{
  "arch": "preact_resnet",
  "model": "audio embedding model",
  "dataset": "read English sentences (LibriTTS-R)",
  "train_examples": 15625,
  "noise_aug": 0.002,
  "n_mels": 64,
  "hop_length": 640,
  "input": "log_mel",
  "spec_augment": false,
  "win_length": 400,
  "targets": ["voice"],
  "num_classes": 2,
  "embedding_dim": 128,
  "norm": "batchnorm",
  "activation": "hardswish",
  "channel_attention": "eca",
  "depths": [2, 5, 5],
  "kernel_size": 3,
  "stem": "deep",
  "avg_pool_shortcut": true,
  "widths": [64, 128, 256],
  "am_softmax_margin": 0.2,
  "am_softmax_scale": 30,
  "init": "torch_default",
  "residual_init": "none",
  "optimizer": "soap",
  "beta2": 0.95,
  "lr": 0.0047,
  "beta1": 0.95,
  "shampoo_beta": 0.95,
  "eps": 1e-08,
  "precondition_frequency": 32,
  "max_precond_dim": 1024,
  "merge_dims": false,
  "one_sided": false,
  "adamw_lr_other_params": 0.001,
  "l1_shrink": 0.03,
  "steps": 18300,
  "batch_size": 128,
  "epochs": 149.9,
  "lr_schedule": "cosine",
  "final_lr_fraction": 0.1,
  "warmup_steps": 910,
  "weight_decay": 0.03,
  "adamw_weight_decay_other_params": 0.05
}
Rows from block 2, named by matrix and row number. Rows with one number belong to one channel. Each number is 200 + 20 x the weight over the matrix's rms, rounded and kept within 0 to 999. All counts start at 0.
# convs0: first 3x3 conv, stride 2 (model.blocks.2.convs.0.weight, 128x64x3x3), inputs 55-63, a 3x3 kernel for each
# convs1: second 3x3 conv (model.blocks.2.convs.1.weight, 128x128x3x3, transposed), outputs 55-65, a 3x3 kernel for each
convs0.91,199,206,212,205,199,204,186,210,190,200,200,175,202,200,180,204,197,195,201,199,189,204,197,195,198,201,191,198,201,203,211,200,164,197,187,214,194,194,188,209,204,199,203,205,200,257,196,215,205,207,208,195,195,203,197,198,194,198,196,195,202,200,200,203,208,200,215,173,203,207,197,211,193,216,195,208,200,208,199,198,201
convs1.91,213,193,222,208,200,192,204,201,198,244,188,179,193,197,191,196,198,201,204,202,201,205,206,207,205,185,199,211,201,198,217,199,202,197,193,212,189,205,200,233,90,213,203,207,190,257,194,203,202,203,200,203,194,190,209,200,200,195,184,207,202,199,200,193,200,201,203,201,190,200,235,204,201,201,200,198,205,202,198,203,198,203,201,196,195,202,207,200,201,201,202,203,187,207,174,205,193,199,199
convs0.92,169,209,198,194,239,204,182,203,212,200,201,201,201,197,214,201,202,200,200,199,210,192,198,199,190,197,194,205,198,193,200,201,203,192,201,186,188,186,188,203,195,179,195,198,197,218,189,200,189,212,199,216,204,195,201,203,187,189,211,209,188,200,203,198,202,204,207,201,198,204,190,201,202,199,191,121,201,193,185,201,215
convs1.92,202,197,198,198,199,205,218,199,200,201,196,208,200,199,204,208,202,194,202,201,200,206,200,196,207,222,177,235,197,204,187,198,200,62,250,210,195,191,206,191,373,147,201,190,204,222,206,199,204,199,209,200,215,201,207,224,203,200,198,209,361,242,173,206,203,202,197,184,200,205,202,195,206,196,168,195,207,198,197,193,199,212,199,182,199,206,192,199,204,204,200,201,199,202,201,195,210,198,210
convs0.93,198,199,208,204,199,199,201,200,199,331,205,202,180,202,203,185,203,214,199,190,219,206,201,288,197,194,201,201,173,206,203,207,202,206,204,205,200,195,199,200,199,190,199,200,200,185,211,213,192,199,186,202,195,201,200,185,200,197,200,204,200,203,202,202,194,201,200,195,186,219,199,201,202,199,193,200,199,201,185,202,200
convs1.93,196,200,210,215,193,208,239,204,205,145,216,206,194,165,202,199,200,197,202,192,199,197,196,200,197,201,206,197,207,200,201,201,196,195,197,201,197,208,200,181,194,197,193,201,199,215,201,195,211,182,198,190,196,203,201,202,207,253,197,199,207,180,190,203,200,202,201,201,198,203,198,189,201,203,207,195,204,199,191,159,212,202,197,198,186,189,207,202,198,204,207,199,182,210,198,202,187,200,197
convs0.94,200,181,203,210,199,210,192,194,166,194,213,197,200,194,200,220,195,200,210,230,202,176,205,188,192,195,273,199,199,201,204,200,211,198,202,208,210,208,200,207,199,212,205,200,195,189,197,200,210,207,207,198,203,180,197,199,201,200,202,218,197,201,207,202,197,198,207,185,165,207,193,200,195,199,217,200,200,206,195,203,193
convs1.94,190,195,213,197,200,197,224,203,198,201,195,178,201,211,203,212,201,212,218,200,200,236,188,206,208,203,196,195,206,201,201,209,201,230,191,199,185,210,204,209,194,198,174,199,205,202,192,187,214,213,199,203,200,201,204,199,197,199,194,200,206,210,199,199,205,201,201,200,186,199,201,179,200,206,204,213,207,196,198,197,226,185,189,200,196,185,202,304,197,199,195,202,201,200,199,199,203,202,199
convs0.95,201,200,230,199,200,196,199,202,200,188,200,200,196,200,189,194,199,199,203,197,199,209,193,200,196,200,201,208,195,203,206,207,197,198,212,199,201,188,191,202,198,198,202,201,198,198,215,201,204,182,200,193,201,198,198,190,198,200,189,200,197,197,200,192,199,198,208,198,194,191,203,187,199,200,198,206,213,196,197,196,198
convs1.95,196,138,202,214,193,200,199,199,206,203,193,201,199,198,195,198,198,198,203,212,188,206,202,199,203,204,204,194,194,203,203,198,194,218,193,202,191,197,196,222,191,180,198,198,193,191,193,199,193,195,200,202,207,198,199,200,204,200,205,225,208,202,197,201,202,196,203,210,208,201,201,200,201,200,195,211,225,201,194,193,201,147,198,204,201,200,199,211,199,200,196,198,201,197,201,201,223,205,202
convs0.96,227,207,170,196,206,199,208,226,201,187,195,200,184,199,200,201,200,199,204,199,201,200,200,198,196,202,197,200,196,195,189,201,200,196,189,209,200,200,183,197,200,190,169,202,201,200,201,217,200,196,211,192,199,200,278,205,204,209,209,195,202,200,187,190,192,201,197,206,189,199,201,201,162,216,204,203,204,198,201,203,185
convs1.96,199,199,199,203,201,195,198,201,205,168,195,203,198,198,199,200,201,200,202,185,209,274,186,195,197,198,207,167,211,206,205,212,186,201,184,202,224,206,0,228,148,192,209,199,203,193,198,197,200,208,201,201,196,196,201,200,201,200,198,206,216,182,211,199,204,216,200,200,206,201,200,201,194,196,204,198,217,108,205,205,203,215,198,201,194,199,200,206,201,191,204,200,203,202,200,200,211,181,212
convs0.97,195,205,190,200,206,201,200,214,199,197,194,199,209,206,200,201,199,202,195,201,203,225,199,205,193,195,212,187,204,254,196,189,207,180,204,208,200,196,200,196,197,200,199,199,201,197,199,194,200,168,225,203,186,209,201,199,203,190,200,200,190,191,201,203,196,185,222,192,199,198,193,197,196,197,193,205,200,203,201,197,200
convs1.97,202,205,207,206,192,202,194,199,194,200,200,205,199,196,242,181,183,203,199,201,199,204,200,205,209,206,200,201,200,212,200,206,200,191,200,207,201,200,198,191,208,199,198,227,201,204,190,222,195,199,202,195,193,194,200,200,207,210,155,193,197,206,199,201,200,201,200,198,207,200,200,205,204,200,197,196,215,194,199,238,232,201,199,204,200,198,202,191,199,218,194,191,207,194,200,197,190,189,203
convs0.98,199,205,261,188,200,202,217,199,195,250,214,198,194,210,206,201,209,208,196,192,199,205,201,198,200,197,201,192,198,221,199,200,198,202,200,195,191,190,170,198,197,256,190,198,197,197,201,197,213,187,198,195,211,200,199,198,223,195,233,197,204,195,195,200,206,204,199,202,199,200,189,198,211,200,200,200,206,198,196,199,177
convs1.98,212,199,198,200,207,198,202,201,203,180,200,166,200,194,194,191,200,197,213,191,185,202,184,169,195,197,182,202,197,174,201,196,246,192,200,249,187,207,207,183,199,306,154,205,199,205,202,201,200,199,200,201,201,201,203,200,204,181,183,195,191,199,203,195,199,199,216,183,189,199,195,202,213,200,193,198,197,195,193,207,191,198,165,190,194,204,199,199,203,196,200,201,195,202,203,196,193,199,237
convs0.99,201,200,217,201,203,196,192,199,201,197,204,199,197,200,199,201,224,206,204,200,193,209,207,195,200,201,197,176,209,203,184,200,201,201,186,202,200,196,200,202,196,199,207,199,194,201,208,176,216,192,201,214,197,204,200,196,200,202,200,195,202,199,198,200,209,199,200,194,197,191,201,202,213,200,198,201,209,200,200,201,199
convs1.99,195,200,212,203,197,198,199,206,195,200,204,199,207,205,197,178,209,194,204,194,198,200,199,201,203,203,203,200,197,197,191,200,206,225,199,199,181,222,213,239,203,200,191,199,191,230,196,197,205,219,189,178,201,206,196,200,204,204,198,202,203,196,192,198,197,202,200,195,208,200,194,206,194,196,204,200,192,216,197,204,201,201,203,195,191,208,206,201,196,197,202,198,200,190,202,203,191,200,188
convs0.100,205,243,201,210,202,184,211,200,201,214,215,200,202,206,202,200,200,192,195,198,196,201,101,207,193,201,200,199,195,196,202,191,181,202,199,173,193,182,199,202,200,197,203,204,231,193,199,197,194,199,198,204,206,201,185,126,198,196,186,199,205,201,193,199,208,210,195,200,199,207,203,275,196,202,223,200,213,120,209,203,181
convs1.100,200,205,200,187,195,198,200,197,200,198,201,197,201,202,201,208,199,201,207,199,201,193,194,188,202,198,184,200,199,199,177,203,240,203,242,201,195,197,395,209,205,204,211,204,172,208,189,199,196,204,194,198,201,203,201,198,193,207,200,204,200,212,196,202,200,202,194,196,237,198,168,203,192,199,202,211,190,200,238,198,190,203,199,197,203,195,200,181,199,197,196,185,204,172,201,216,129,207,198
convs0.101,200,201,203,198,200,205,202,199,200,200,194,197,196,230,202,197,212,199,210,202,200,206,202,198,203,200,201,209,206,199,182,200,193,202,201,209,193,205,192,197,194,202,200,200,195,194,200,203,198,189,214,199,203,199,202,200,215,196,202,206,200,213,115,196,198,200,198,177,201,195,208,206,222,275,200,165,200,200,194,200,199
convs1.101,197,208,203,200,192,207,202,198,205,204,26,189,200,199,201,200,199,187,200,201,200,214,202,215,194,196,197,190,194,262,204,245,201,202,173,206,221,199,210,203,203,205,198,201,199,192,199,201,201,203,201,201,199,200,197,211,216,237,200,168,209,180,185,203,194,202,207,204,184,171,211,200,204,196,201,207,197,198,198,202,195,200,196,196,197,200,201,201,200,203,203,195,196,199,202,223,201,200,202
convs0.102,201,213,194,211,206,198,201,197,202,197,200,198,201,203,203,200,197,200,200,200,202,198,199,200,200,195,209,201,194,205,193,194,195,185,203,192,194,184,197,587,219,466,202,249,205,201,200,201,194,203,194,205,184,197,202,200,201,200,185,200,196,199,203,205,198,199,197,195,199,199,189,199,201,202,199,201,201,205,257,196,191
convs1.102,203,197,195,203,199,199,197,200,200,200,198,195,206,199,201,197,198,200,204,195,195,200,204,200,200,206,191,176,200,200,206,202,199,201,203,199,202,198,198,193,202,205,210,200,196,206,211,199,202,204,202,201,201,200,130,187,174,187,197,197,200,202,224,201,201,173,200,220,208,196,199,203,201,206,198,186,190,188,200,200,214,201,198,202,203,200,201,201,198,196,201,200,206,200,193,427,194,199,193
convs0.103,190,202,193,202,175,203,200,215,198,200,193,208,202,197,207,197,197,194,203,204,188,202,251,284,207,195,250,180,205,194,200,197,197,201,201,192,202,200,200,203,201,198,199,200,204,197,206,183,177,205,199,205,194,200,204,195,211,209,198,201,203,196,203,202,253,203,198,200,202,200,198,203,208,201,201,231,203,203,196,209,194
convs1.103,196,196,203,186,205,204,158,210,179,210,199,207,211,209,201,205,206,200,202,200,200,202,212,192,201,204,201,197,218,205,199,230,197,213,189,201,203,236,184,214,190,196,201,202,192,199,201,208,212,229,229,217,156,196,199,201,200,204,214,204,212,201,200,197,193,200,201,196,201,201,199,226,199,202,202,200,198,207,201,192,214,199,201,187,202,203,210,202,200,200,195,199,208,194,199,205,245,200,199
convs0.104,199,210,200,199,203,325,191,192,188,186,207,207,195,176,214,319,228,207,213,197,199,201,201,199,199,210,200,191,200,209,196,189,191,199,202,188,191,203,186,200,203,200,192,204,194,201,199,213,238,199,211,198,204,205,197,208,200,199,198,197,195,200,188,201,168,200,189,198,206,202,198,210,195,190,200,208,205,196,199,200,207
convs1.104,197,196,199,190,222,185,193,203,203,205,200,203,205,204,201,200,200,201,207,194,195,207,237,203,193,194,191,202,207,197,200,182,215,197,197,189,196,196,205,197,190,197,181,204,194,216,201,200,201,211,196,200,196,199,208,210,186,198,208,166,214,222,215,196,198,201,200,189,219,194,195,166,196,206,200,203,198,199,174,193,206,203,195,183,204,195,197,209,189,193,196,197,201,205,197,204,222,204,196
convs0.105,199,203,195,201,201,204,201,205,197,190,200,197,208,192,195,202,200,206,198,199,177,221,201,191,223,193,198,193,199,201,214,200,163,191,203,352,196,203,201,200,201,188,201,200,196,205,195,203,200,205,200,210,204,195,201,202,196,200,199,196,201,201,190,194,190,196,196,200,219,198,194,203,197,195,199,211,199,198,211,201,200
convs1.105,193,194,211,187,198,183,301,197,220,201,189,206,200,189,201,208,210,203,205,202,205,200,200,199,200,196,199,200,205,212,224,198,196,200,214,194,196,194,200,209,196,204,206,208,200,197,196,192,200,204,197,168,188,206,222,200,207,207,217,195,198,203,199,203,196,202,199,195,203,197,194,186,197,199,198,210,205,202,192,192,206,212,201,216,141,202,205,202,200,207,208,201,199,201,198,210,202,204,184
convs0.106,198,200,201,197,198,200,205,189,201,200,193,233,198,202,196,208,196,198,232,203,203,195,184,199,184,195,186,214,178,185,196,205,202,220,199,196,200,200,200,202,201,201,201,195,200,207,199,203,189,202,209,193,206,193,195,195,208,203,200,199,200,197,198,210,205,198,205,197,204,167,208,207,171,195,200,194,204,205,200,202,204
convs1.106,208,189,204,204,201,236,116,225,198,208,205,216,196,200,203,195,218,204,202,198,210,200,212,201,254,194,197,203,199,207,215,198,202,205,204,209,199,201,200,193,200,201,180,199,197,205,197,210,242,210,202,196,204,216,200,200,200,205,200,200,199,207,204,198,208,201,205,202,202,200,200,214,200,200,200,210,191,219,205,185,189,159,216,207,196,199,198,214,187,185,200,199,203,198,192,205,206,202,217
convs0.107,204,214,199,189,200,209,183,201,198,203,197,205,205,203,201,200,214,208,201,240,200,195,200,200,226,197,214,199,180,202,198,197,194,180,204,199,193,201,201,209,200,197,200,200,200,200,198,199,194,198,202,199,209,202,205,205,197,199,200,200,199,200,207,200,194,200,202,190,208,208,198,200,197,207,211,197,192,204,191,205,200
convs1.107,200,192,200,198,205,203,200,211,195,204,200,200,200,197,197,197,224,485,200,197,200,199,202,197,200,202,206,201,193,192,198,206,202,199,213,195,192,207,206,200,243,202,193,185,196,183,199,200,201,203,203,214,201,186,200,200,200,202,197,198,198,210,203,197,201,203,200,203,199,205,207,200,201,198,199,200,203,202,202,199,207,196,185,200,202,203,214,196,290,390,201,202,200,199,200,198,198,210,201
convs0.108,196,201,193,202,209,204,193,200,201,206,204,200,213,195,202,198,195,194,197,199,207,206,199,197,203,206,201,211,175,194,233,200,191,209,204,208,202,178,184,200,209,204,200,206,191,197,200,217,200,194,208,203,201,204,206,202,207,185,201,209,195,195,191,201,183,197,201,196,205,222,207,204,167,188,198,196,205,194,200,201,192
convs1.108,201,201,197,216,206,194,231,199,210,203,200,206,196,202,190,209,197,211,195,200,200,201,206,199,196,193,219,200,192,171,192,194,201,189,195,207,194,199,200,204,198,200,202,196,198,195,198,183,207,200,203,210,196,193,206,191,191,200,197,201,206,199,198,190,200,206,208,195,190,210,206,194,201,202,201,200,185,211,206,193,203,202,192,201,207,194,200,198,210,196,199,199,205,199,199,199,186,204,200
convs0.109,208,195,190,204,209,190,183,209,200,196,200,199,210,198,200,197,206,188,201,202,199,198,200,195,202,200,200,201,198,186,201,199,202,199,202,196,200,205,194,196,200,201,192,198,196,200,204,203,204,199,186,203,202,204,204,178,189,199,196,199,201,195,191,198,190,205,199,192,200,197,202,204,212,190,197,194,191,200,200,202,208
convs1.109,200,221,201,200,200,205,199,206,197,224,209,199,193,199,204,199,203,198,192,203,189,214,200,200,161,204,194,200,203,192,235,201,196,200,202,209,320,200,204,200,199,202,192,178,199,193,201,192,192,196,200,200,205,194,205,195,191,199,207,204,152,188,193,198,198,198,196,198,197,269,224,197,202,219,211,198,200,348,201,207,205,194,200,207,169,184,210,199,198,203,223,206,204,196,199,201,187,201,194
convs0.110,200,169,199,205,205,190,190,197,205,198,199,200,196,203,222,212,201,201,193,206,205,199,205,196,200,202,202,189,200,182,197,197,199,192,192,200,182,187,191,192,204,204,197,199,203,206,191,193,188,196,216,202,195,193,198,205,201,199,205,206,186,183,198,190,197,199,201,201,201,198,198,201,220,209,200,136,198,203,199,210,203
convs1.110,215,201,202,198,202,200,197,200,196,209,199,198,200,200,198,203,205,197,198,203,203,205,201,200,196,256,197,199,200,188,207,200,219,202,182,208,206,196,200,199,198,206,193,199,200,203,189,198,196,194,202,211,195,200,198,199,199,211,199,201,219,199,204,198,194,203,201,196,202,253,238,169,208,197,206,203,200,210,195,186,194,198,206,217,202,200,196,198,196,198,198,213,200,203,196,198,204,195,200
convs0.111,193,200,208,201,210,200,216,200,197,198,199,210,189,203,200,203,205,201,197,206,198,341,263,195,218,177,193,203,199,202,207,192,184,193,196,197,210,195,199,188,199,199,210,199,199,193,201,190,198,204,179,200,202,204,211,195,200,199,203,199,202,199,199,209,201,210,197,199,199,199,200,204,201,202,200,201,194,196,198,211,202
convs1.111,195,199,204,195,193,210,243,201,202,199,199,194,200,196,194,204,200,191,184,202,202,190,200,223,196,198,195,211,203,202,207,196,199,198,171,199,214,152,214,194,191,201,204,201,200,198,171,199,224,200,216,200,196,199,198,200,201,200,204,207,210,211,205,195,197,201,200,204,199,190,192,191,204,202,201,197,179,199,195,198,205,201,222,196,205,173,200,197,200,192,196,200,198,189,196,197,200,192,208
convs0.112,209,186,188,203,201,206,200,304,224,199,201,201,199,174,199,200,208,202,195,201,199,197,195,198,202,199,190,203,200,193,195,200,199,212,196,198,207,176,185,200,195,448,198,207,196,195,200,209,207,195,199,190,203,239,189,203,204,191,213,154,215,192,184,199,198,197,207,201,197,198,156,211,200,187,198,194,191,313,193,199,193
convs1.112,199,196,200,201,200,192,194,205,202,201,202,200,202,200,199,202,203,205,204,219,148,215,192,212,194,181,188,197,204,224,285,197,193,247,202,195,208,196,204,228,198,183,191,199,235,207,227,203,201,200,200,200,199,198,207,141,259,219,200,193,205,201,225,196,200,192,199,505,182,189,207,202,208,201,208,200,206,223,201,200,182,198,203,195,200,203,207,205,200,204,189,182,197,199,178,210,217,208,198
convs0.113,200,199,207,207,197,197,197,193,195,201,201,204,210,201,204,201,195,206,202,201,200,201,198,199,192,204,203,202,199,200,202,202,201,211,199,199,201,198,201,0,138,115,53,105,183,199,206,201,224,203,198,194,192,200,199,200,200,204,200,205,201,200,199,197,202,199,200,201,200,200,183,206,198,204,201,195,205,211,165,185,190
convs1.113,196,201,191,189,198,190,197,200,200,205,202,200,199,189,205,200,198,202,199,190,175,194,198,197,184,198,200,201,221,202,195,200,213,200,203,202,195,198,207,217,202,200,203,196,200,211,201,200,202,200,200,200,203,206,99,202,379,200,206,212,196,200,136,203,200,211,282,200,203,201,200,200,203,197,200,217,199,209,197,201,204,207,200,203,199,198,205,198,200,194,199,202,202,200,185,200,209,225,197
convs0.114,205,200,197,194,211,191,197,200,204,200,197,200,195,202,196,197,212,198,196,204,193,203,200,194,212,200,184,196,189,201,199,210,203,199,201,200,211,203,202,204,196,180,198,218,199,204,202,198,203,207,199,193,201,200,209,388,200,151,198,197,202,217,197,200,193,198,202,187,203,197,207,190,207,338,199,190,200,350,203,192,183
convs1.114,198,201,194,195,199,197,197,196,199,201,199,207,200,201,204,200,198,200,202,198,200,196,182,201,196,196,193,191,190,212,201,189,199,201,196,196,206,179,202,182,188,206,216,173,199,207,201,199,198,202,199,204,199,199,208,192,198,199,210,188,190,202,201,183,201,197,198,185,198,195,200,237,204,199,202,201,192,200,202,200,215,216,186,183,191,199,199,203,199,199,201,196,201,204,170,200,206,202,223
convs0.115,206,194,181,118,202,199,188,173,200,179,199,204,192,202,201,210,195,198,198,189,203,202,217,195,202,201,199,206,200,180,184,185,207,203,202,202,198,198,206,200,200,204,189,195,202,171,205,202,222,189,217,227,202,194,200,199,201,196,196,197,210,197,198,197,206,203,201,194,235,202,197,200,189,197,203,198,181,196,188,212,201
convs1.115,167,194,195,190,221,184,228,172,221,192,200,171,195,195,198,201,196,199,227,199,196,198,203,200,201,200,197,200,206,198,198,187,222,184,196,193,195,193,206,194,197,205,202,191,211,196,199,197,142,198,205,210,199,199,200,202,207,201,224,199,196,193,198,203,199,199,191,224,200,200,201,210,204,195,206,207,212,200,206,195,216,199,197,198,191,198,198,200,204,195,189,201,199,197,200,201,199,203,199
convs0.116,214,198,313,182,195,193,211,130,200,197,199,197,197,235,208,191,198,198,191,202,199,199,193,200,199,196,200,203,201,190,207,222,197,200,189,196,191,204,200,161,192,196,196,192,200,202,182,205,194,187,180,201,197,203,200,201,198,186,193,199,201,200,201,193,199,201,189,199,195,201,219,203,198,200,203,210,197,200,191,199,201
convs1.116,211,195,199,199,197,184,194,199,196,203,197,198,183,205,201,178,204,204,197,196,198,201,197,209,193,209,196,200,246,172,189,200,189,198,181,204,190,211,156,186,194,199,233,126,199,194,219,206,203,202,192,200,199,195,202,200,197,199,200,210,185,206,196,201,203,198,203,216,200,204,209,211,200,200,199,201,169,204,188,186,198,206,205,205,204,194,197,198,199,207,199,203,201,198,204,203,222,200,200
convs0.117,200,201,200,185,201,201,197,203,200,201,198,199,199,201,200,203,217,196,200,207,201,200,201,201,200,200,201,202,200,201,200,200,198,207,210,198,202,206,206,207,203,478,226,190,193,202,207,200,200,200,173,200,187,202,199,200,205,201,203,198,204,203,202,200,190,211,203,201,193,197,155,198,200,202,205,195,202,200,193,313,270
convs1.117,202,196,205,199,202,200,196,201,201,204,197,200,204,201,202,200,198,199,200,189,203,191,182,199,255,197,198,211,173,202,201,201,206,203,200,201,201,201,205,196,203,198,195,199,243,200,198,197,199,194,199,201,199,199,28,90,481,197,192,207,202,200,191,203,203,196,237,199,204,242,200,195,199,198,199,199,201,194,199,201,196,209,204,200,200,199,200,200,201,200,195,203,212,199,201,217,200,201,198
convs0.118,202,206,193,177,204,202,198,198,213,199,204,198,218,204,196,198,191,205,200,207,198,197,199,212,200,207,202,193,204,197,179,230,207,199,214,205,208,200,197,201,203,201,201,201,201,204,201,202,203,200,203,189,181,201,201,200,206,212,202,200,200,205,198,199,222,206,204,206,199,207,193,203,199,204,186,201,203,204,195,205,196
convs1.118,201,199,174,188,200,200,227,203,230,202,198,191,201,203,205,195,197,201,200,200,207,201,201,199,202,196,197,198,194,209,196,199,201,189,201,209,204,199,210,197,204,203,201,200,197,193,218,192,201,185,177,181,200,201,203,206,197,200,202,202,193,200,192,200,202,200,203,194,200,196,185,201,199,201,193,196,192,197,206,198,309,204,317,198,199,194,203,201,185,202,203,200,194,191,200,199,200,160,200
convs0.119,199,190,188,206,158,210,428,191,188,208,209,205,204,211,191,211,196,74,200,205,201,211,199,209,204,201,210,217,200,184,213,196,185,206,183,202,200,198,202,196,205,200,200,191,194,193,204,206,192,210,200,201,204,366,201,183,195,182,196,199,193,197,219,195,198,208,217,216,195,195,198,201,190,187,202,198,196,196,197,198,195
convs1.119,202,209,201,189,217,142,200,201,203,200,200,200,205,196,193,211,203,207,225,202,201,204,197,208,211,228,202,201,190,200,176,241,200,198,185,203,177,202,200,192,168,207,272,293,195,141,217,200,195,200,200,210,203,212,202,199,196,222,193,198,193,249,198,202,204,177,206,200,211,208,199,212,227,200,194,199,200,194,276,193,203,195,206,195,199,200,195,198,197,207,227,202,208,193,202,204,198,203,194
convs0.120,199,193,205,198,198,201,203,193,208,200,200,200,199,200,201,200,199,200,202,199,197,199,201,200,206,209,201,200,200,201,198,190,197,191,230,194,199,200,197,439,328,156,206,231,142,200,204,199,203,201,196,203,200,199,195,196,207,190,201,197,204,204,201,202,201,202,192,198,199,197,209,201,201,198,199,202,227,197,203,177,202
convs1.120,208,199,198,190,197,200,203,203,200,200,202,203,215,200,203,201,199,198,210,193,192,185,208,233,204,196,201,197,202,191,195,186,204,202,203,191,199,193,202,211,200,185,201,203,193,198,200,199,197,197,193,199,201,202,0,201,192,201,199,211,198,200,210,200,204,203,200,203,224,200,197,201,197,196,185,183,199,208,200,203,199,191,203,189,203,191,202,208,200,201,212,211,191,208,252,200,190,201,201
convs0.121,189,200,196,184,216,204,193,199,200,200,199,184,185,183,208,196,199,210,201,196,191,199,208,165,198,197,204,190,211,256,212,188,203,209,178,197,197,210,200,203,198,201,198,203,203,224,193,182,201,176,285,198,188,207,200,201,199,206,198,195,201,203,199,205,200,199,221,210,194,170,204,215,197,199,199,206,209,200,200,195,196
convs1.121,209,202,183,481,204,202,191,333,186,205,193,204,201,200,193,194,202,186,203,190,200,192,201,217,192,217,203,190,193,199,206,198,195,209,199,193,205,205,202,204,205,196,206,199,195,203,192,196,192,204,212,196,200,199,186,197,204,204,193,204,201,200,200,192,206,201,200,198,204,201,197,201,200,204,151,216,188,201,204,191,195,205,204,196,202,205,200,245,198,209,198,206,199,197,201,189,204,172,208
convs0.122,254,200,203,193,200,189,161,198,192,195,203,198,211,194,200,200,197,189,201,200,195,198,208,202,200,201,200,200,141,198,198,200,191,197,235,316,205,199,200,195,199,195,193,191,186,209,201,256,180,206,214,204,200,194,200,201,202,204,199,198,198,195,204,195,197,201,180,187,199,208,209,196,201,200,206,204,195,154,205,199,198
convs1.122,179,207,194,218,203,208,221,198,191,196,202,199,200,205,200,198,202,198,194,208,207,199,195,197,200,192,207,200,205,198,206,282,207,201,202,202,198,205,202,199,200,205,188,201,188,206,198,204,197,200,201,198,201,206,197,200,202,226,210,219,200,206,197,201,197,212,202,204,204,200,208,203,220,197,200,196,215,218,197,199,211,204,198,201,197,201,194,200,199,195,202,198,197,204,193,200,194,196,200
convs0.123,198,195,198,202,169,205,202,203,198,198,203,205,200,207,200,202,217,203,203,214,230,202,189,198,194,200,193,210,203,202,199,409,179,200,166,215,209,194,200,203,203,200,210,203,202,201,198,206,175,208,203,204,197,241,200,201,199,201,193,203,201,197,200,200,202,199,185,205,190,203,200,207,168,201,199,195,200,199,198,201,200
convs1.123,195,200,191,204,205,214,205,199,203,199,201,200,193,194,202,183,198,200,200,200,196,197,170,225,203,205,204,204,197,175,201,202,202,191,203,200,198,204,191,210,200,192,217,203,176,208,211,201,188,200,213,200,205,202,207,197,201,191,191,200,202,195,200,196,196,205,198,198,198,195,201,210,199,196,202,191,199,202,202,227,229,200,215,210,202,200,201,186,199,202,201,201,203,198,195,200,174,200,200
convs0.124,183,200,193,205,199,200,142,214,200,200,215,195,204,222,199,188,197,205,198,209,202,206,195,207,210,200,194,198,183,187,208,201,200,205,184,201,201,199,206,204,200,198,199,198,198,201,141,207,202,188,202,204,200,200,199,200,201,196,200,198,195,198,181,188,192,211,203,201,216,209,204,193,197,198,188,205,204,205,200,200,196
convs1.124,195,201,199,117,201,208,258,197,199,210,203,192,195,199,197,206,200,193,201,220,201,201,203,201,204,196,194,202,193,198,201,205,198,200,203,195,202,201,199,128,200,187,203,196,205,189,204,184,189,186,205,195,202,197,198,197,195,198,200,202,213,181,200,201,200,208,201,204,202,198,199,205,198,198,198,198,200,203,189,165,210,203,224,206,201,200,197,202,211,186,207,199,203,200,212,210,196,212,189
convs0.125,198,197,212,177,205,195,200,188,202,200,196,196,201,196,200,186,200,196,194,175,201,200,199,216,200,199,194,192,194,180,197,194,201,199,200,200,194,200,206,205,202,196,201,201,203,199,191,246,202,202,195,197,230,203,195,180,197,201,185,198,208,202,222,216,183,202,198,205,210,200,198,199,208,201,196,199,203,199,203,176,204
convs1.125,206,197,201,198,219,200,198,185,198,208,199,199,195,199,198,198,201,201,200,199,199,199,203,190,204,192,192,200,196,198,215,207,201,192,197,218,203,197,202,184,202,205,207,205,192,198,201,209,208,195,200,204,209,200,201,201,199,200,209,198,199,201,204,205,200,200,203,206,200,204,199,211,210,201,205,202,201,177,208,191,199,222,213,197,202,196,199,201,199,192,201,202,199,186,193,209,207,196,198
convs0.126,196,199,202,195,199,202,201,200,196,196,195,199,186,199,199,205,201,199,197,200,199,209,208,243,209,209,191,202,197,199,189,207,177,195,198,168,211,217,188,201,196,199,205,198,195,176,197,206,195,200,193,200,198,203,209,199,200,198,200,212,212,215,201,203,195,200,208,200,197,206,197,213,191,205,198,206,202,232,188,202,200
convs1.126,212,196,191,193,211,191,190,203,198,201,206,197,205,217,188,225,206,200,199,200,204,197,200,195,198,202,202,197,200,203,194,211,210,233,194,206,196,205,194,261,187,202,304,195,177,239,201,177,186,208,211,199,201,200,199,191,202,198,201,202,205,209,199,213,200,200,201,200,202,158,197,204,202,193,209,195,189,208,182,181,209,198,190,194,207,195,198,198,200,214,198,200,200,197,185,199,198,200,202
convs0.127,200,198,181,201,199,193,202,212,195,193,203,179,191,198,202,205,203,199,210,201,204,201,189,203,204,202,179,264,197,155,202,213,202,203,186,200,200,199,191,192,198,198,201,202,201,194,259,194,225,197,200,212,195,207,205,206,199,208,201,200,201,198,199,200,200,188,184,200,198,211,200,191,223,203,199,202,205,199,199,198,197
convs1.127,202,196,207,194,194,199,217,191,237,216,193,197,201,187,202,201,200,206,203,202,203,201,193,199,244,196,204,204,197,207,173,201,200,203,195,196,188,201,202,206,198,195,179,196,206,200,207,198,199,201,203,201,198,218,207,217,201,200,211,201,204,199,202,203,196,200,197,199,192,193,193,198,198,198,202,202,200,198,213,197,192,201,199,195,192,196,196,200,200,198,201,204,203,203,198,205,195,201,201